python train.py --crop_scale_min=0.4 --color_jitter=0.6 --isotropic=false --init="torch_default" --precondition_frequency=10 --batch_size=256
Rows from block 6 of a small self-supervised image encoder, named by matrix and row number. Rows with one number belong to one neuron. Each number is 128 + 24 x the weight over its row's rms, rounded and kept within 0 to 255. All counts start at 0. Numbers have three digits each.
After each neuron's rows are labels from the 100 images, of 14848, where the neuron reaches its largest size: "colour at peak" is the nearest of a few named colours to the mean colour under the peak. Only what is clearly more common there than usual is listed. The data: stained colorectal tissue patches (NCT-CRC-HE-100K).
# gate: MLP gate (model.blocks.6.mlp.gate.weight, 256x96), inputs 0-95
# fc1: MLP up (model.blocks.6.mlp.fc1.weight, 256x96), inputs 0-95
# fc2: MLP down (model.blocks.6.mlp.fc2.weight, 96x256, transposed), outputs 0-95

gate.116:139137139135115133141132135113150103129131166109117129098150143154115112101154153073129125119125162123150147145116125125112114149136102101108170151092152155085109169121086123109116104140139100109103084109133131122187123133117098154111119151136093142102127091087173185124107180164133156115
fc1.116:108148136140150134109124134143141116127148121154129149152124152146061146098134130097114121135188112108107163143116095106155126155088141115142160126087162138118122147122114126092095148163141134139106090117168102109192152125124102116172103111155084136113126131138155119094095171126117154107
fc2.116:113089154108120173148126127124091112090139094107129145125129101141155116127171138070110115084182137114122098133100152126145149136117104129120145171111116145116146093137114189142174123157128152154109145161118105101165164139122126139130142150142111117103164167129179107128135140148148106132
colour at peak: grey; brown

gate.245:128112127137134129082102125148130137119132143091144155140119118062145112097130143136149149124122161101109151174112110135170149133140103082107089075158105154112091123142086151152114137131123177160153146122158107122144142111073111167101129110117110104134169070113116126115134134126132135132
fc1.245:131120130099133170140146143128139140144107151146130150122141098171128136080135158080120102137147149095113141110175130084159127132154119134141117135126139112091127106111098108117121114113150103170143105136194142111157111077106083122145112185132098119137151123141136158126145111099160082097
fc2.245:120184095152110102147131141142086158072102163122138139167145148125171129117175117122180114119139151124108155133076143137140124118118109147141122161130134149114128103101130154100150127121083137105118131145119112111123127128142145135168119120118086119104144168122115078109088074157154150133
colour at peak: brown

gate.2:173113151171141112144117118097123125087133127132155132151095098104117136116150119168120091120078129130119128130144117092129172133099128121120113070133107092126146110173147126132149123118113147123133140179087145115099114128128118164139175168086130189138101117108094122135113077119125116137
fc1.2:115128121158119131168154118113123147104119180153117150152117155139122111128131132107136127128153178097088130086136108110159117174153129102128115142123103061131136154140123118148157082155155130129144091151081138138119121170103126107099081109128133106150136143157127124134185154082130155139
fc2.2:124163127095099097123119091109116134106126127150093171134135123132169179115136173169116082099167117078120178121112091118126110131119121149082149133115123106155147125138135117124130104083136132113076114137157115088127142072143116102142097143115093136123146157147134129114120171127116138126
colour at peak: brown

gate.130:088144135133153117097102106133191102115166117146152159123141130131137119117135108099104075141048123082077126159116146169126101142116122157140130159141141133150111140128134152146152125119138110101117197148114134123137104130145135162153113120135137139120106159142104167136112118139168103127
fc1.130:112117115083141129118149122110113160135145115107108127140156110166109123145121146097124131143122098114162144136123130155159125129056156134130158117149146129172148172146151113125130118145113101090176164171076115083123131124134120147118121177166127133110112120112108118121196086134160121117
fc2.130:146116144131103133130169172113116151168124118121107125107131108077111097099151107089104152098163099110186086112147109123125148118126124121114083106139119047123097105122129132113149121177100117163115157135121122115145111125124131140136138098123092109113094140135120162128107121094112111173
colour at peak: brown

gate.110:124147108095132136088108118131130133155085111174089156158111155144161102127101129149105130136132117137045116117115137134129124149129130133132146145148101171095127144122088162175146139092108078115113161152122141140102141135140144152112137112136174078113105109137088132114107132109163150117
fc1.110:150112089106167104172117122121139130114130170159143175117154112093104115116150112119108113117110131089120136125130125127132163108107126175153096110110100088159112090115108086121120139112140163129110143133116120181138086120180111155161156130138084161136124150154105097101127092123160120109
fc2.110:119196104135163132172173118113076095153118138110129129126135128118143111122158142142132141125143142129128110122128147107139091123127121153125147143152168134135086126127101071139110097097127125112094127153126120127112140139168134128093140193135200109141147096156129102147122078144113112105
colour at peak: brown

gate.39:178090123096107135157159124163137151130143144141102123180101170121075089129103120131113156119128148079115140153124150143161147120097114121123125092110118151143112183117098129119129116101112119127104141076173149144135132112140137147200136095140126088148136145108142123101125126125116108144
fc1.39:136128171129119148121142131138173136106102136148139084103100131166105131107101122107137157113148123082145164146094109140130179123159135119157124136135145082126108152085134128101100109116139146171097102143147076100139092143097115142157148146120095130143184161122140125097111177120125149127
fc2.39:102146122161153122135123156123094130169059113143122132118158127152148189148110146099156088131151128114136131118166169154192139154171158128124119118127141109099106111129089158118154126140157157120142131135129089100109091099129147157154129135100094125099150134085138110129134139142116143148
colour at peak: brown

gate.191:134126075133115120114158133122159124176145132137146120179095057092115143125148120116120125124132106188161152133142164108103090126128121162120153150128144138142116114138140124152132080089108086134128163107142091123109127114132143146131095168119074127149136119131182115164139127132158126136
fc1.191:140081161141098116130126142107114096076135127117062122124125108144144153120099149124160125112157126078107122092166123164148164099150117152157142136120147105103118131129138158122102134104123141113144160154139114139131113099102144169155108130092162129149201112147148104098154144144133147109
fc2.191:101129125102094091117114123145157149132128120141130131161110104109113072167155120137140152116123133071159111122134146160095089095141147061114088123145082102130148148110133126129114166111138100112114098106197144120143132147115108125158161104101141146134118129176115099119105149109133126125
colour at peak: brown

gate.107:057168149119144126129150126128114160079134121095127147140146105124137105095117081101156113124158163079142125128127116182130103192161127160138142131164144114126115122140101134132118137151131140099104129103127098142124126114159115126103097129120139111094116105140114113164134117056130158118
fc1.107:118176110123108111117098131089107147123124136099144137132151145121157114118138125079130098162116164116155096145140165137129115161136184166107109099170111163148133117130137113166156161145157113098108121134107170163113142126184116143095104117140146158176125092154125103122126120091102116121
fc2.107:139079135147104140108144116166140116175205115122143135135117132106137138120120119145085140153119117088075119147131142114137120167153126138131116126096150142123115104126109098136187159166131110139117105107188120124108152123142106123113156108112154098193141115112117137149127147112127087158
colour at peak: grey

gate.48:153123119137142109147109146098103122111106102161115116173138129112093116134151125123096103154129149140102181114103109144079201174091102128156118104140124149115131099148152109143131121104132128137112110093095160152160142158094149092187119157152139154121139133110114124121115094098128107141
fc1.48:142156152120200137116122137126141169145094140142151121116125128107129142160102084126111151179136126123161150105123137104081125093131154103139105145120180102131119148138130129157115133147104133094142152155151089100089137102161106155070128140085136140100154118117110098120134125098144157101
fc2.48:094117140131149107110133130157102098112137127139146114167085099081149084126119142123120151123139115170132129087135106142120147083129144104123163128126129106123163135095120157106094127110126127086118091173181125107122139182082126114118134160100136162145157159131136107146144111109066129122
colour at peak: white

gate.13:174111125140176159123132137109093147116116133123124128088134159145125126114131143130132139131124095118144170130119159084139120086157132134133154132122075112126069094117144122139119163114082130049095142109131133125163131103163146114152144107114178105117149108129110120109147154102099149161
fc1.13:117143130146126107132111181140122133104154128116148114095138220111114120128079114118154163116105136133148117150135141139121106120108123123089115121117161142170149137161120176122103118102135144130157161158163146134104124134129123108129133180141134105106118107115156106167156057149134136099
fc2.13:150128110108133140105117095104134112136149080092134116096074169102071133124139121110093097125134145139144107160150106104131163139117091127130135184128101146172092085119166116132133102142149131097156108104131127102115114164154114087130170127147139095122087107150108139140152135118131102118
colour at peak: grey; brown

gate.65:130133130144136120132150117176149118160134128143127137094102121079098142140147129151081166107123137130076165145123157140138125158126081129122130119106080077103102155141159123155142148110154110141154176145123107134150139135116168137132160116151114127180118160157145152086117183118133104143
fc1.65:103123153119138119092103117149101129147137093124116161151148125124101156141106139132096116109084126125131079126100159165120109133166180097108138147096178208153113143109106136121149148092085119129128142131109133140095102131108108134097109077136155146133116091146105108140130127134092128122
fc2.65:112132139124158135100129118099134123156145083128097088132094100160104104091130070137143132119162162172104125088155147185103112121118121139151156127112139140178112150107102117137154151160103088126110101124118170175135149093161159121147154125110142144137122102160127142140118138154114112131
colour at peak: grey

gate.148:084118139137111132144169151143125123117155117142153110127153126109104106087106061133131147117115146125091153107169114147139156168067101106137148116130163052087117140109096120109128145137092143152131118123114110130133131104126137094111116105139146113120159123122133171111139187118137160122
fc1.148:089134113106123156174163117150142177156128157108174124159132120131123117139124120103141160135117158103138134098138115160096122151128094138160164126132132108120116157117057146134134095124102142137171114119122116117118111131154138152091101120151137064106129143103130140112189156098165148142
fc2.148:105135139148113118128104132125125156133077155106119162131124156139156135134105130137157093107146159144137124095102135159104150095124112145148122185167154125090101136134143175111142121113139164096180125165126142093165111112126151193114169144136139128090132115116148121144099084104117117095
colour at peak: grey

gate.235:140118080148086111153130090108130117125116148159121147157145149119161162138130079098138118137100104156114128132159148083131160126169138128064128124125114096107119136155169117137182084075128115133136150105102103079106153107165095130168128126119130143126139123145132144124116144110146148144
fc1.235:138121127125165099135056115124100110119167143150166146150102119099120143164172123111172134127120086155143132129153062181121114131154153138099138092136133123126127108147144120162118131125109120115143149118111111148112137147151153115166126098121130105129105114121087055159152153123128134138
fc2.235:115141100144125127182120135147064185106118113103143115167140141147191134092163112118121119179127141165122128088151115113114111145145102141139146103122141138111111102132162127154146120137144120105138195141141113108126134159119114132104076112168099143139125149152129112116134098142105090132
colour at peak: brown

gate.87:181087146098116137174155145153073122096130146142161125122116094120159083111126123138124119131106126112122129096148160116120132139178099128110155132134090076137121115121133127130127127176114143147129164115157113122126121107171190129122173157124131151114097144131141137164130068126144118149
fc1.87:141117112156111154150122128160075139080108097108116151128112141120164134097100098129118142123093140100137137147127119122081131150168120067126109080142086106122122125127184135165130146108154131133116144117134123149108149110062172122159174135119133116121142128150153110121135086150140122096
fc2.87:128162132115131134121185101136119118099155079141164092093137107115136153106119140095118120130161118101155132137107150155164160130108113086126145168140138093083071101125187143120136133132120116116099130117092107122089121169143133153107138121113118139113106124127174089119117142137107144178
colour at peak: brown

gate.44:098130125112111144130125142113126121095152167112097111137135128116127103113111137128081136128056154133090104114122133156148090147147162159160132133095117179144129137123140075142166127119106099136104115083179122137066131141113104093112124105142152149141139113144120153130182136111163142130
fc1.44:124142134116092158140119099158131124118142152134166117130107160117138121119175135123143061138093148162170106112171112117130163130130154147169126125132124129153133112117132089093132128132155077058107148113120122124088115112161130128178132124120119186132110103151108153148127114094116106147
fc2.44:115114152141166183113106152119115115146151136135104155185140092108130142102136142135117128107130114096137131124119159130135143158110137160106109135062130156134130152114173097123171070097131134105139125131135120099162135207122145118115097145112124091134153154164117150100123109112140115123
colour at peak: white

gate.179:110146145146114119150113119162158127094103170120125187146163143144107168106104124101083105124144145140121121090096153153125111163128121149149180115128121129109075160107102107106104109138127120163107155131136139123153116125118111106142102128174114074102157115103172104138144130150092132154
fc1.179:132125144152120091135127104105105122129148097121129156153120117098148125148160134126092095130127127149133082056150183136124160154156169150135082100147115123140115093141143134142157136119085135090168144143112149158081138146130179144113154098159125121134150118120103096170106122147120123134
fc2.179:178133131106099113122118117123133126154138121169124114117129132192095155145098149155125135122105140138130123163129140140159066148134111134129098079112159184156124144139141145129109144110165158146115095127195136155136141152112135132162126110135178131137139090123091134155118140083107106140
colour at peak: grey

gate.208:128137115109129188087109113150172141142113149128118158155072135133138104153134125177163115133135155129159143150105182128171118125139100112087067137143156120110144177134097090094107118128121126135141124115116153149129090128157134127096117138114128149179115124098095154116112131151126118141
fc1.208:150140199136104161099104137076138150135144161117140093116083109143157137139064156143142132115153121097166134104134137122149160125113185118139077132144162136116133143107116107152101128144132128134148134156139123107134138140130150123086140156138121094157127133140086107128126066095132119133
fc2.208:149095111142090131158161147137125130147139150115132121153144162175137114166113146094119124099133098137171110117160133141134151105145109117096146132107097145108130132110122136099190102136095131153104114087102102097087170098129127118115128102156111117147140173144128161090158149168169096133
colour at peak: brown

gate.233:122149165163103146133139141108123139103079185148130099075150162126097118102135114068137144095058151130148144093096150118133099144117131142145121168115158147107156136128139129114118128186129155184135094131111125129117108104128121116145116149139133123124121135133140105102134105107137159094
fc1.233:124127103162143114145107138143136141106126099079086140080140172162151110129138111090100175114107123143178072117120113145126148137096155140129106123154147132149098101100102147115133128128119138152094113095142106152091134114142091063163115119114143133155152137152138109077146144129110124121
fc2.233:144163127141115186132129150174092158099160123085143177161168145115145116131158164150119127153102132194141129099148109118126120138138088100131165108106087117134115135115120143099144110141111114157150148160129119150075139145144133124143114133157137109148151118093123169131134113178112123116
colour at peak: white

gate.186:141139110111134123133102145118082129105186164091113145176107083105154113136122139110131128109087121112090174081137072090136135109149143159121155133103158164109136114137102156105138112156113097087163159148114120097146117104142141121125125145093121123121161088144121130138150157127132128156
fc1.186:119126141089070123137121110152138101143110147180127132145105111093168143134143176106137113136131135109119155151181138105154120158118113128152174139136157153143173136168169155171113100097149117086117150110074122157122086123100129143163117113108142161104126129127158129132122149135137124120
fc2.186:114109133121121141132132178093132138105124140108140079096135089077094102159168098094089161148159132126121098116126087130137146147107150094116072127141113101098122132160136117135105144175149110115119126100101140116125114135111182137093156114151115107100132161117113101124076144128140127148
colour at peak: brown

gate.141:124121103129071084147143085136119116143127088122111105148132119152148113162156133132109184129116149157144119133088073129117111140135135126106147113083168097148100164146120112139064143117147141151136147157147111151119105119089132086123155112146140141166165129152134111103113150109139142091
fc1.141:090135144144191085126151145129140116124142155137159147122121096103144152117178122145131152139125073131138148139116163119108128126127101160109114148084175153129144081122134107101165120142124159135174122100140098161126101118146172134132109119174127125093153150103088117120137109138125166095
fc2.141:072088125065112130114104125138103150122111081150107119128077149120094159127120120151123103130104111143118092134126094155164092149101099157094124097088118143122144110133112168143118121105135110095120137142136101102167111131108131095144111107144142085089093153110122108112131148112096117159
colour at peak: white

gate.63:165131158085106161131119144168142149093082125128097123163114103105120142150157166181114135176093109108064140107122118102115099120163113126134132136094100147085131130154137156149122128137125110172132145135132113109129121118142141147116136120155137151099176109093135119168104103103158104132
fc1.63:088127114115149139161089105118120159105130136143132142124129141144121159136168169110171193113161146136142125125090147158190143153079115104156097139129140108120127168085115164106147113182108130125160088118121129120097102109116118131120117120094131149121091119149124137140114140113109152166
fc2.63:169141056086147109138135149161152109134092144160100137103142143137137174130121125171154112157103127117094119123160147122164132124151116122081136098142102152190176129128118088141118106126142133124124123151131152148105144126121173103139164128170092130120128145135156141121116142096129136090
colour at peak: brown

gate.73:104102138137129127088150125111153110110079145139101119122133160136128182151141115083158159114124096088135107105117155111118112143124094079132130152133104159121165116131141113113149169133127139110142126094119175110124151118144138176117126146141182086154112116156086136099143096145166122167
fc1.73:128102114136118113127097148112138108120116144149163081124125144113134134133075159145124136101151173101097102152157138099116115128113121120137120141161125124169169132128113166191173173158116143126154110175120116128083123142123170187148125093117134120122136180132150133149125103153148132137
fc2.73:141114156106133140140107102088134156097140117144148156073133140104074129112149101124130101108119108117131154119135143148111146076138119137107174098120131125177087099107137106150082103128104146118129121181096154137132115124106151111110109149173126120115111146128127144137109168071101098094
colour at peak: grey

gate.56:107122156128144106135146120153110121128112139134141196127113137130132126110163140149104136110160141119166147124147093091136133098118109122126162163131129139104141139088117105119131121173097073134154106089133133117169140087116139094105181116101166123148144152124122149151198184141119120130
fc1.56:155112147141107117102139151107096139099078121109118096133106144154140139171119099134090133107152155174138110118122132111097106118137141122093154099148169112165113158187099141084127099111173121182144112136137137107153133149152110113132104134104123150124114097133191109156145116146127151118
fc2.56:119143112118144109124125110125144118073135127126118110149145148140096126097132137118080131162198168163117097121109170153129140072149133105185160135123122105161133152110156139104108154148105124142150107140058137135110098140139120110147145146116127108108088122138135152139097135153104164147
colour at peak: grey

gate.171:107143100112129121138109066103103156124114118133135108140126127112101142132155171094135161142165155141137150116117137131121131143194127107120098112109138087135112154123124094120103057113162156143108178128184176113103122149153139111119128146118127117177148099119173122118132145136141124140
fc1.171:132137122138146138126136108132090146116118134130111113113159123145135117157153127136086101142100129099148107148145109100100132086130128153104172151138127170105133129156138175102100223127133122125114153127118118169111087095106165151133144078097173124147142131150104118151123124163088133138
fc2.171:078150101112121119136090128135142159108104109144094120093118137135121087106100126131174144089144119166149142137137165154144146151151116099121108145150107104156118154115126146136107154124133124121128143099083155186101140166102159095115181123123109128143143119147115138095094121080072139135
colour at peak: white

gate.52:117093121125127143116121119127091144100156145124134147156120163120187082154096128112149131127129170162155149117088138096125147132165097151119139101111108152133135166116162153114135150157149122138091167107120128131106154154127115202100158121141151107148136159121122115087150102125085093121
fc1.52:110123146119138139112149166125141130088142167101173107119155105127139123048127121109145104113121077136146102129112109128157144151129125147138122135101137129118119041133105123132137152098137085097144154116128089121180108089143139134101150152168099133138172137142124145121118128122096124135
fc2.52:104150117183145088118099110106138103120143095101144177132147123157133154118117118104140132111102121121172154086179150128144122153121109104144132107125138141127055163153107142159106100104146113163152150100128098096111153156160128159156160154140116154160116145125130148107122108131125147161
colour at peak: brown

gate.192:113138142131143145154082096151118134142158140163145099111144145126106094142097147107066151093123115125131111132132086149152108102124129153142119172164149097121133093176102135117101149137106123143100138124122088098107110129133127117174130145137117145169069156157092137123126142100127084089
fc1.192:116159143142121119135111135080103120116141123136121131120110102149174138133117147134183147140068168165158162153099139160131148129119138134094135084099117127137109130070088151132150123129131137148139132121147141160139147135161120143095126130132129078075188083148102146107116115153141119143
fc2.192:132135171104152130152119181163141161153161078147128107136135139121143143142154136121114113129114141132130130149130125124150106126114094150144166124135121109128143167099118094154099154086151087129125124096101133148108099118181130127123119113156205128159195131139116118127088162159117130131
colour at peak: white

gate.38:131127131122107139126138116142133128117105112128124150111154126119163117120149107123074147123146144114125105137083149082106130063165116121145146153116176169112137112099108134066128150148155134173074135112137129133147104106150141125131127082130142103120146153093182076143135146154101139103
fc1.38:115098137138093123144107099108122126095082144119149080104121081154083129133152125150172154116129095132117140094107101140131112157144100102121150165114109096108126126109106133146088076151143115141121118109168150159156123135120125086085139172117111128136146106144181131142114152110119118081
fc2.38:137125107097148149167119130144142123113132108166142128144110135118158149110134122129122109136121135118151139130159087142127158129158064115125090124079146122147129119111104077159157121136064111158147158097074138110159109128119125081128199119118120138121104138150125113095088143092115135142
colour at peak: grey

gate.133:132133140148099163080145158119160131124140104120095101112126125143150185096130162110082153130106092146163106153106132127174135115135133119119128128086124096126108121120172155128085095128149113123103115106160132110105108125129115117110183151121145162129105096124131143170107155191157120128
fc1.133:065103121108123149121128132123116182140154135124141107117115102117127116093142141148150135148152140086078159129160130101145147105112088109124114156153108061121134137171113099136089116142109111136147142108111126114123132069137139144113133122141085151153135149145146142141126175152170123178
fc2.133:170144130098086120094110129134107113123152158133107144078126120120120107120132153103106123141131150120133083119144155154149128196134116109074138162091113117118134117113136111111133107143141152068102153133201116162097153127113144111134138142145122144140125099128154117104091149088169122109
colour at peak: grey

gate.250:121150081129109125115124130157097146111123118123066184123126108170138118195146138100136138117121142114148124112101134100153148138129136119131130106121111147148137114092136103121120107106105126158097120130158079147130119163098094117156156142177153086118140097103081117130177110155119106155
fc1.250:131152148160126130129140096124127109171110092143088106125112149127126097110123192117142110128110098121165126131110093118162106119090131104086154167126097104139168153142143099161141145103110095166118111112120134154156117165059150080120122144140132124135102144128125146141123179142157120121
fc2.250:139139122161128131149140151137168142143109152120099070137154160146160137122167120095135111099119174089123136115114127093102111123136157119144128113166153100144070131143142114144167141142094117160131127134085093127143119081179149148140127126106106090131121123137115118124120079187143116157
colour at peak: white

gate.237:132160172114184193104111097118125132173131095125076103136085127118139156136127134108140098121129137121126085116122138135126169154133116115118136147108116126104125135117151126110158088102110125132076149161167112125100107135132146141134159149125137077146070103136105148102124118095093131103
fc1.237:154165139165150157117104135122143115116137127123087109110066129135182078136101117142098114165148114142105146148122125124170142174137138130109151125107124104079121145155149139125124102141142115087081093156119120127122099181103105128125111160120133093138097089134158116155155123121100129101
fc2.237:134099169106111128129105110128128161130116086138142093133106143138049120114138115120100134138149123166136094113147099184100091104149118153136142136114140101085142119147096180129121131168136120140141129144133147159146155116115119164097124106109130133125121089123092134117092174164151103169
colour at peak: brown

gate.219:151136143142128147140179122136160114120113088132143133133094134106094126148170131082171150111140133096102118163119103163100133121130117105134131122197136105119168137108093087132088117112118134109137091063139124131133182166108121097139127095138145147144137131124154149162126151123120121163
fc1.219:139120097114097148124128110113106143157150126101143132098146134110148122103075097135136169151161132118171146161082111167176152161150103137125137138090174128110069131085124112152140108114129144131104119160116126129138116114115127149143125158168153109125107102096085141096167152144150135157
fc2.219:100083137135099135122125146119114096163120165124139092142131109114167130105157145132094106142138067126119145131102103123117142140100100171133096162152147119106065102158145158073156123132120116099151094175113135157135109066111109149143149149136131147105151130119141145141113107151113131129
colour at peak: grey

gate.62:166133147134139117098149126129136103123123111114107162089094134164156107145168143141100147105127121122118158082108093176128155154134108107156117104145127119117155122086115111167154114141170095150094139103095138131133156114142136163126175137146156164139130110106100178119126131093075159113
fc1.62:147115109114148155150116145116156147100112146123140100161138121119149122086152158127115131136153132132101104138103162124128128112185070115154125162100101159120107131093156116138137174141076100114178172124112158145131107100115121119133102102119130112099172141151123157145166155156171099128
fc2.62:106122137140168118101169165151154115127107172155114120114134152115212129174107136126144121129135107144154152120134153099145153164149104094154132097121132153149154162166166121086135110123154129147137114162149113118123097133158155162107139161153140133158140118133118103117113128125074136098
colour at peak: grey; brown

gate.14:129112110082170108156147101145107122133123110111140107173166105084099158109164085121147141160093136131124136160173161092102120136176111128117121110140098147140114110135146114129153152153124088118143134082152118082119132130116129143158094140092146146181135114105132106126094133105158122141
fc1.14:110157137111130104127150121123110138147130144148103141097108111124139165148132148134140178155109128143182113133172127159117157131113161145072161083092166116164131155219154143098137130121134143102106141091089130116100134144128097126108113085119153125118094132143145121140127132120107133137
fc2.14:095113125122107143109130113122160111144142113113119139063050080085121114092149173167131147112157122125163150139144138134129119144139078145152127138100115123178150127160173127125146148142153120127092088145087150112142130104125169122123144149120149147106125135166151150126139119113118128102
colour at peak: brown

gate.180:120103136157123088126091118135135100140190132135147159149113167114144156097123146165121106115122102125140114154146146134167141118096150107087120128120134129114135150115132127116155153091113093113127137062096144123125130138136134138134135148132085168076175124119122119113101154170060129157
fc1.180:157131152175143135103144127143123168120116132063108117107128159134114122147130158137105123107127129127111059112117140099108090137125131118155143162147144136119178113146144145124117144142148167100107089154177114149127086107147156076147158122099142123127135105103111145183093144149135108121
fc2.180:108090167083148140115126090151138113090145139112139098126120126113120144118103110146145119142101152135083160134121137083114128136174160154119133130147116148131131146109143132154117107129107140143161090133173129165126123141121179095104081119079160117135148106203167140147157117148113129118
colour at peak: brown

gate.159:172120129143156136134122144102153124126110114136138145139102136175106134144140085174101139110113088105116153175099096096133161101114095108105113117137126090144108129122135101129137115141130077129134094109152106119161151106164128165180176110127087131153126133091130075106127149118108110154
fc1.159:129129105149146130136120109115118113148151160166122096156123142133109104139099152153125121102137172141110111059164128120178125119173141200114129134107128120109117139128119102158122090102141109131127103106137149097190137152085121130110063126149115117126119107167157114142153157125138127136
fc2.159:095130134129184106159110104139111128137117111135110131120166099125140136088128124140156103131120104123149144054136068136135110087113162149102145134148150143146102134151127106109161113134106110150131117135110150119109107144108129108091110104148114152139121157099106199150099172163145164146
colour at peak: brown

gate.67:113160139115090135139167140146146155124065150107134131188151109123120142141157104129133136107170161112141127148086111107129097117125117094069039109144123162137133160146082162134085126123112118132154117137135136130128103119107128112096111106123135114097116133128150139113164131111114124116
fc1.67:154119120129134111114097120119111106128144173118112138129131118093123151205162103092147146104067088117122125169114126136118106114137165126152212157127092130147107110096187108126104129122139115138137148097104133140128149157147137174127116121128136168132102112124136105112143142115143132114
fc2.67:169128121120154139117115117136137154140152132121116162067137103153129141173108139199152149141078137120130154112122122132117095141161148085143061094152111132172155115133116099122115150108138127143136091135151150139129110085125121110131125111113169149111116106109098107131115165130166156153
colour at peak: brown

gate.169:123095130101145116129108107143155164113082099115127140157121093143107137130152076130115113143120134143111125149149132129147119124145120121092031128163142125153148151166137169127123119144155119117148135156158132140095142172142167094124168096081132127109161115109126105124105141142094108098
fc1.169:151123135134159113163101097145144090128144131109128114174120119104133133157114130108160137113091129123112144106138143161133092125126141108115066143122133119108152141132154195151133102158146092140131172118100118138099140164148104085108162133122104134112151138140128110089135085162108199121
fc2.169:151091114097107120141105113140142089090122090128109116121109136105092100119102111086079133128133130133122085124115155150094119092154101120133193143127158151088127110147139158109159142139089146119143136089100112123131191123156144144114103148105120094130129131117166153134142116126136127072
colour at peak: brown

gate.31:143158144130125108135112134136098134137096129158138119117121117138132124119156111138113106160140145124167165187141153145168127118117135139117109117172151119155101114126109163138138156170095103125149080093139102153118157160121160125119182116134097070144122116093122125159165112144068089147
fc1.31:142146105121124131138123094103175130108102112137143166103137186103167128096115109106132097141131133069117165095096114146100135119166102104146087134120141135125140131146129123102132134130139144096147154167148117110117116057114136120133143168112160159135136150118110172122081128088132160142
fc2.31:116092102137117120118136107151068150127122100159115123149136143079109103131110083124155140108118111106062099120187107147129131122113125138107153162119091098122125077145104137142138133131120120102161147093146178079136160148136094123144110097127093126153118129103121112096141107127127103105
colour at peak: white

gate.101:128135137131155135129154143136112143131133142134132122117155162104125126099151105149083124059105152123153109118064132139106122131164124119127148158080136158137136141198115096090123141156105136110111162157157128158088121107115166137143148132118116099162117160178128137170134170135110131128
fc1.101:129141135119159192126130145158117161146105100135116140110145100119106142108129114138115127047114113113136134117081112112077125116142140109115085155131129127154135117206144096106138137154116106096093143125133137143080094097123116107163152134160122143153117113123122158159121120151106100136
fc2.101:143107126163177162113154117109143123126147134129127176171125077099116174123116113155148116138181139169087112150123110142121149149141121153106129142117133128128098135153145096120160128130107136114131108133113186105181087083117099148116141138123102135162128148108165098164147153107155127113
colour at peak: white

gate.70:128112185145171171118114147127153109139157138103123117109133142133142119136101138102165141168094087147144115112158106128124118144119112101109097135178130120068156137122178101110105135140159088129078169108135087140137169130152125164136132144140121106138111098128131153144124139077134131105
fc1.70:070110119110142104172122121112146150101099164157108150125147109116121101146159128077130151125174129142124144090132130156116141100148126127165154086090113133084132156126095122150137147157102143110179151149118134125134083127105130098132128144109172131099175131139125125099091147127156160101
fc2.70:143157135118152135134127105130146119131114160138113125141121158166194147094079154121157111147125147142149123135102114062124150158099125130109132088129130145156105112104166138087176087102078101096104119160128147121142125109150114086141106141134149142163150160140125146152155136119127120092
colour at peak: brown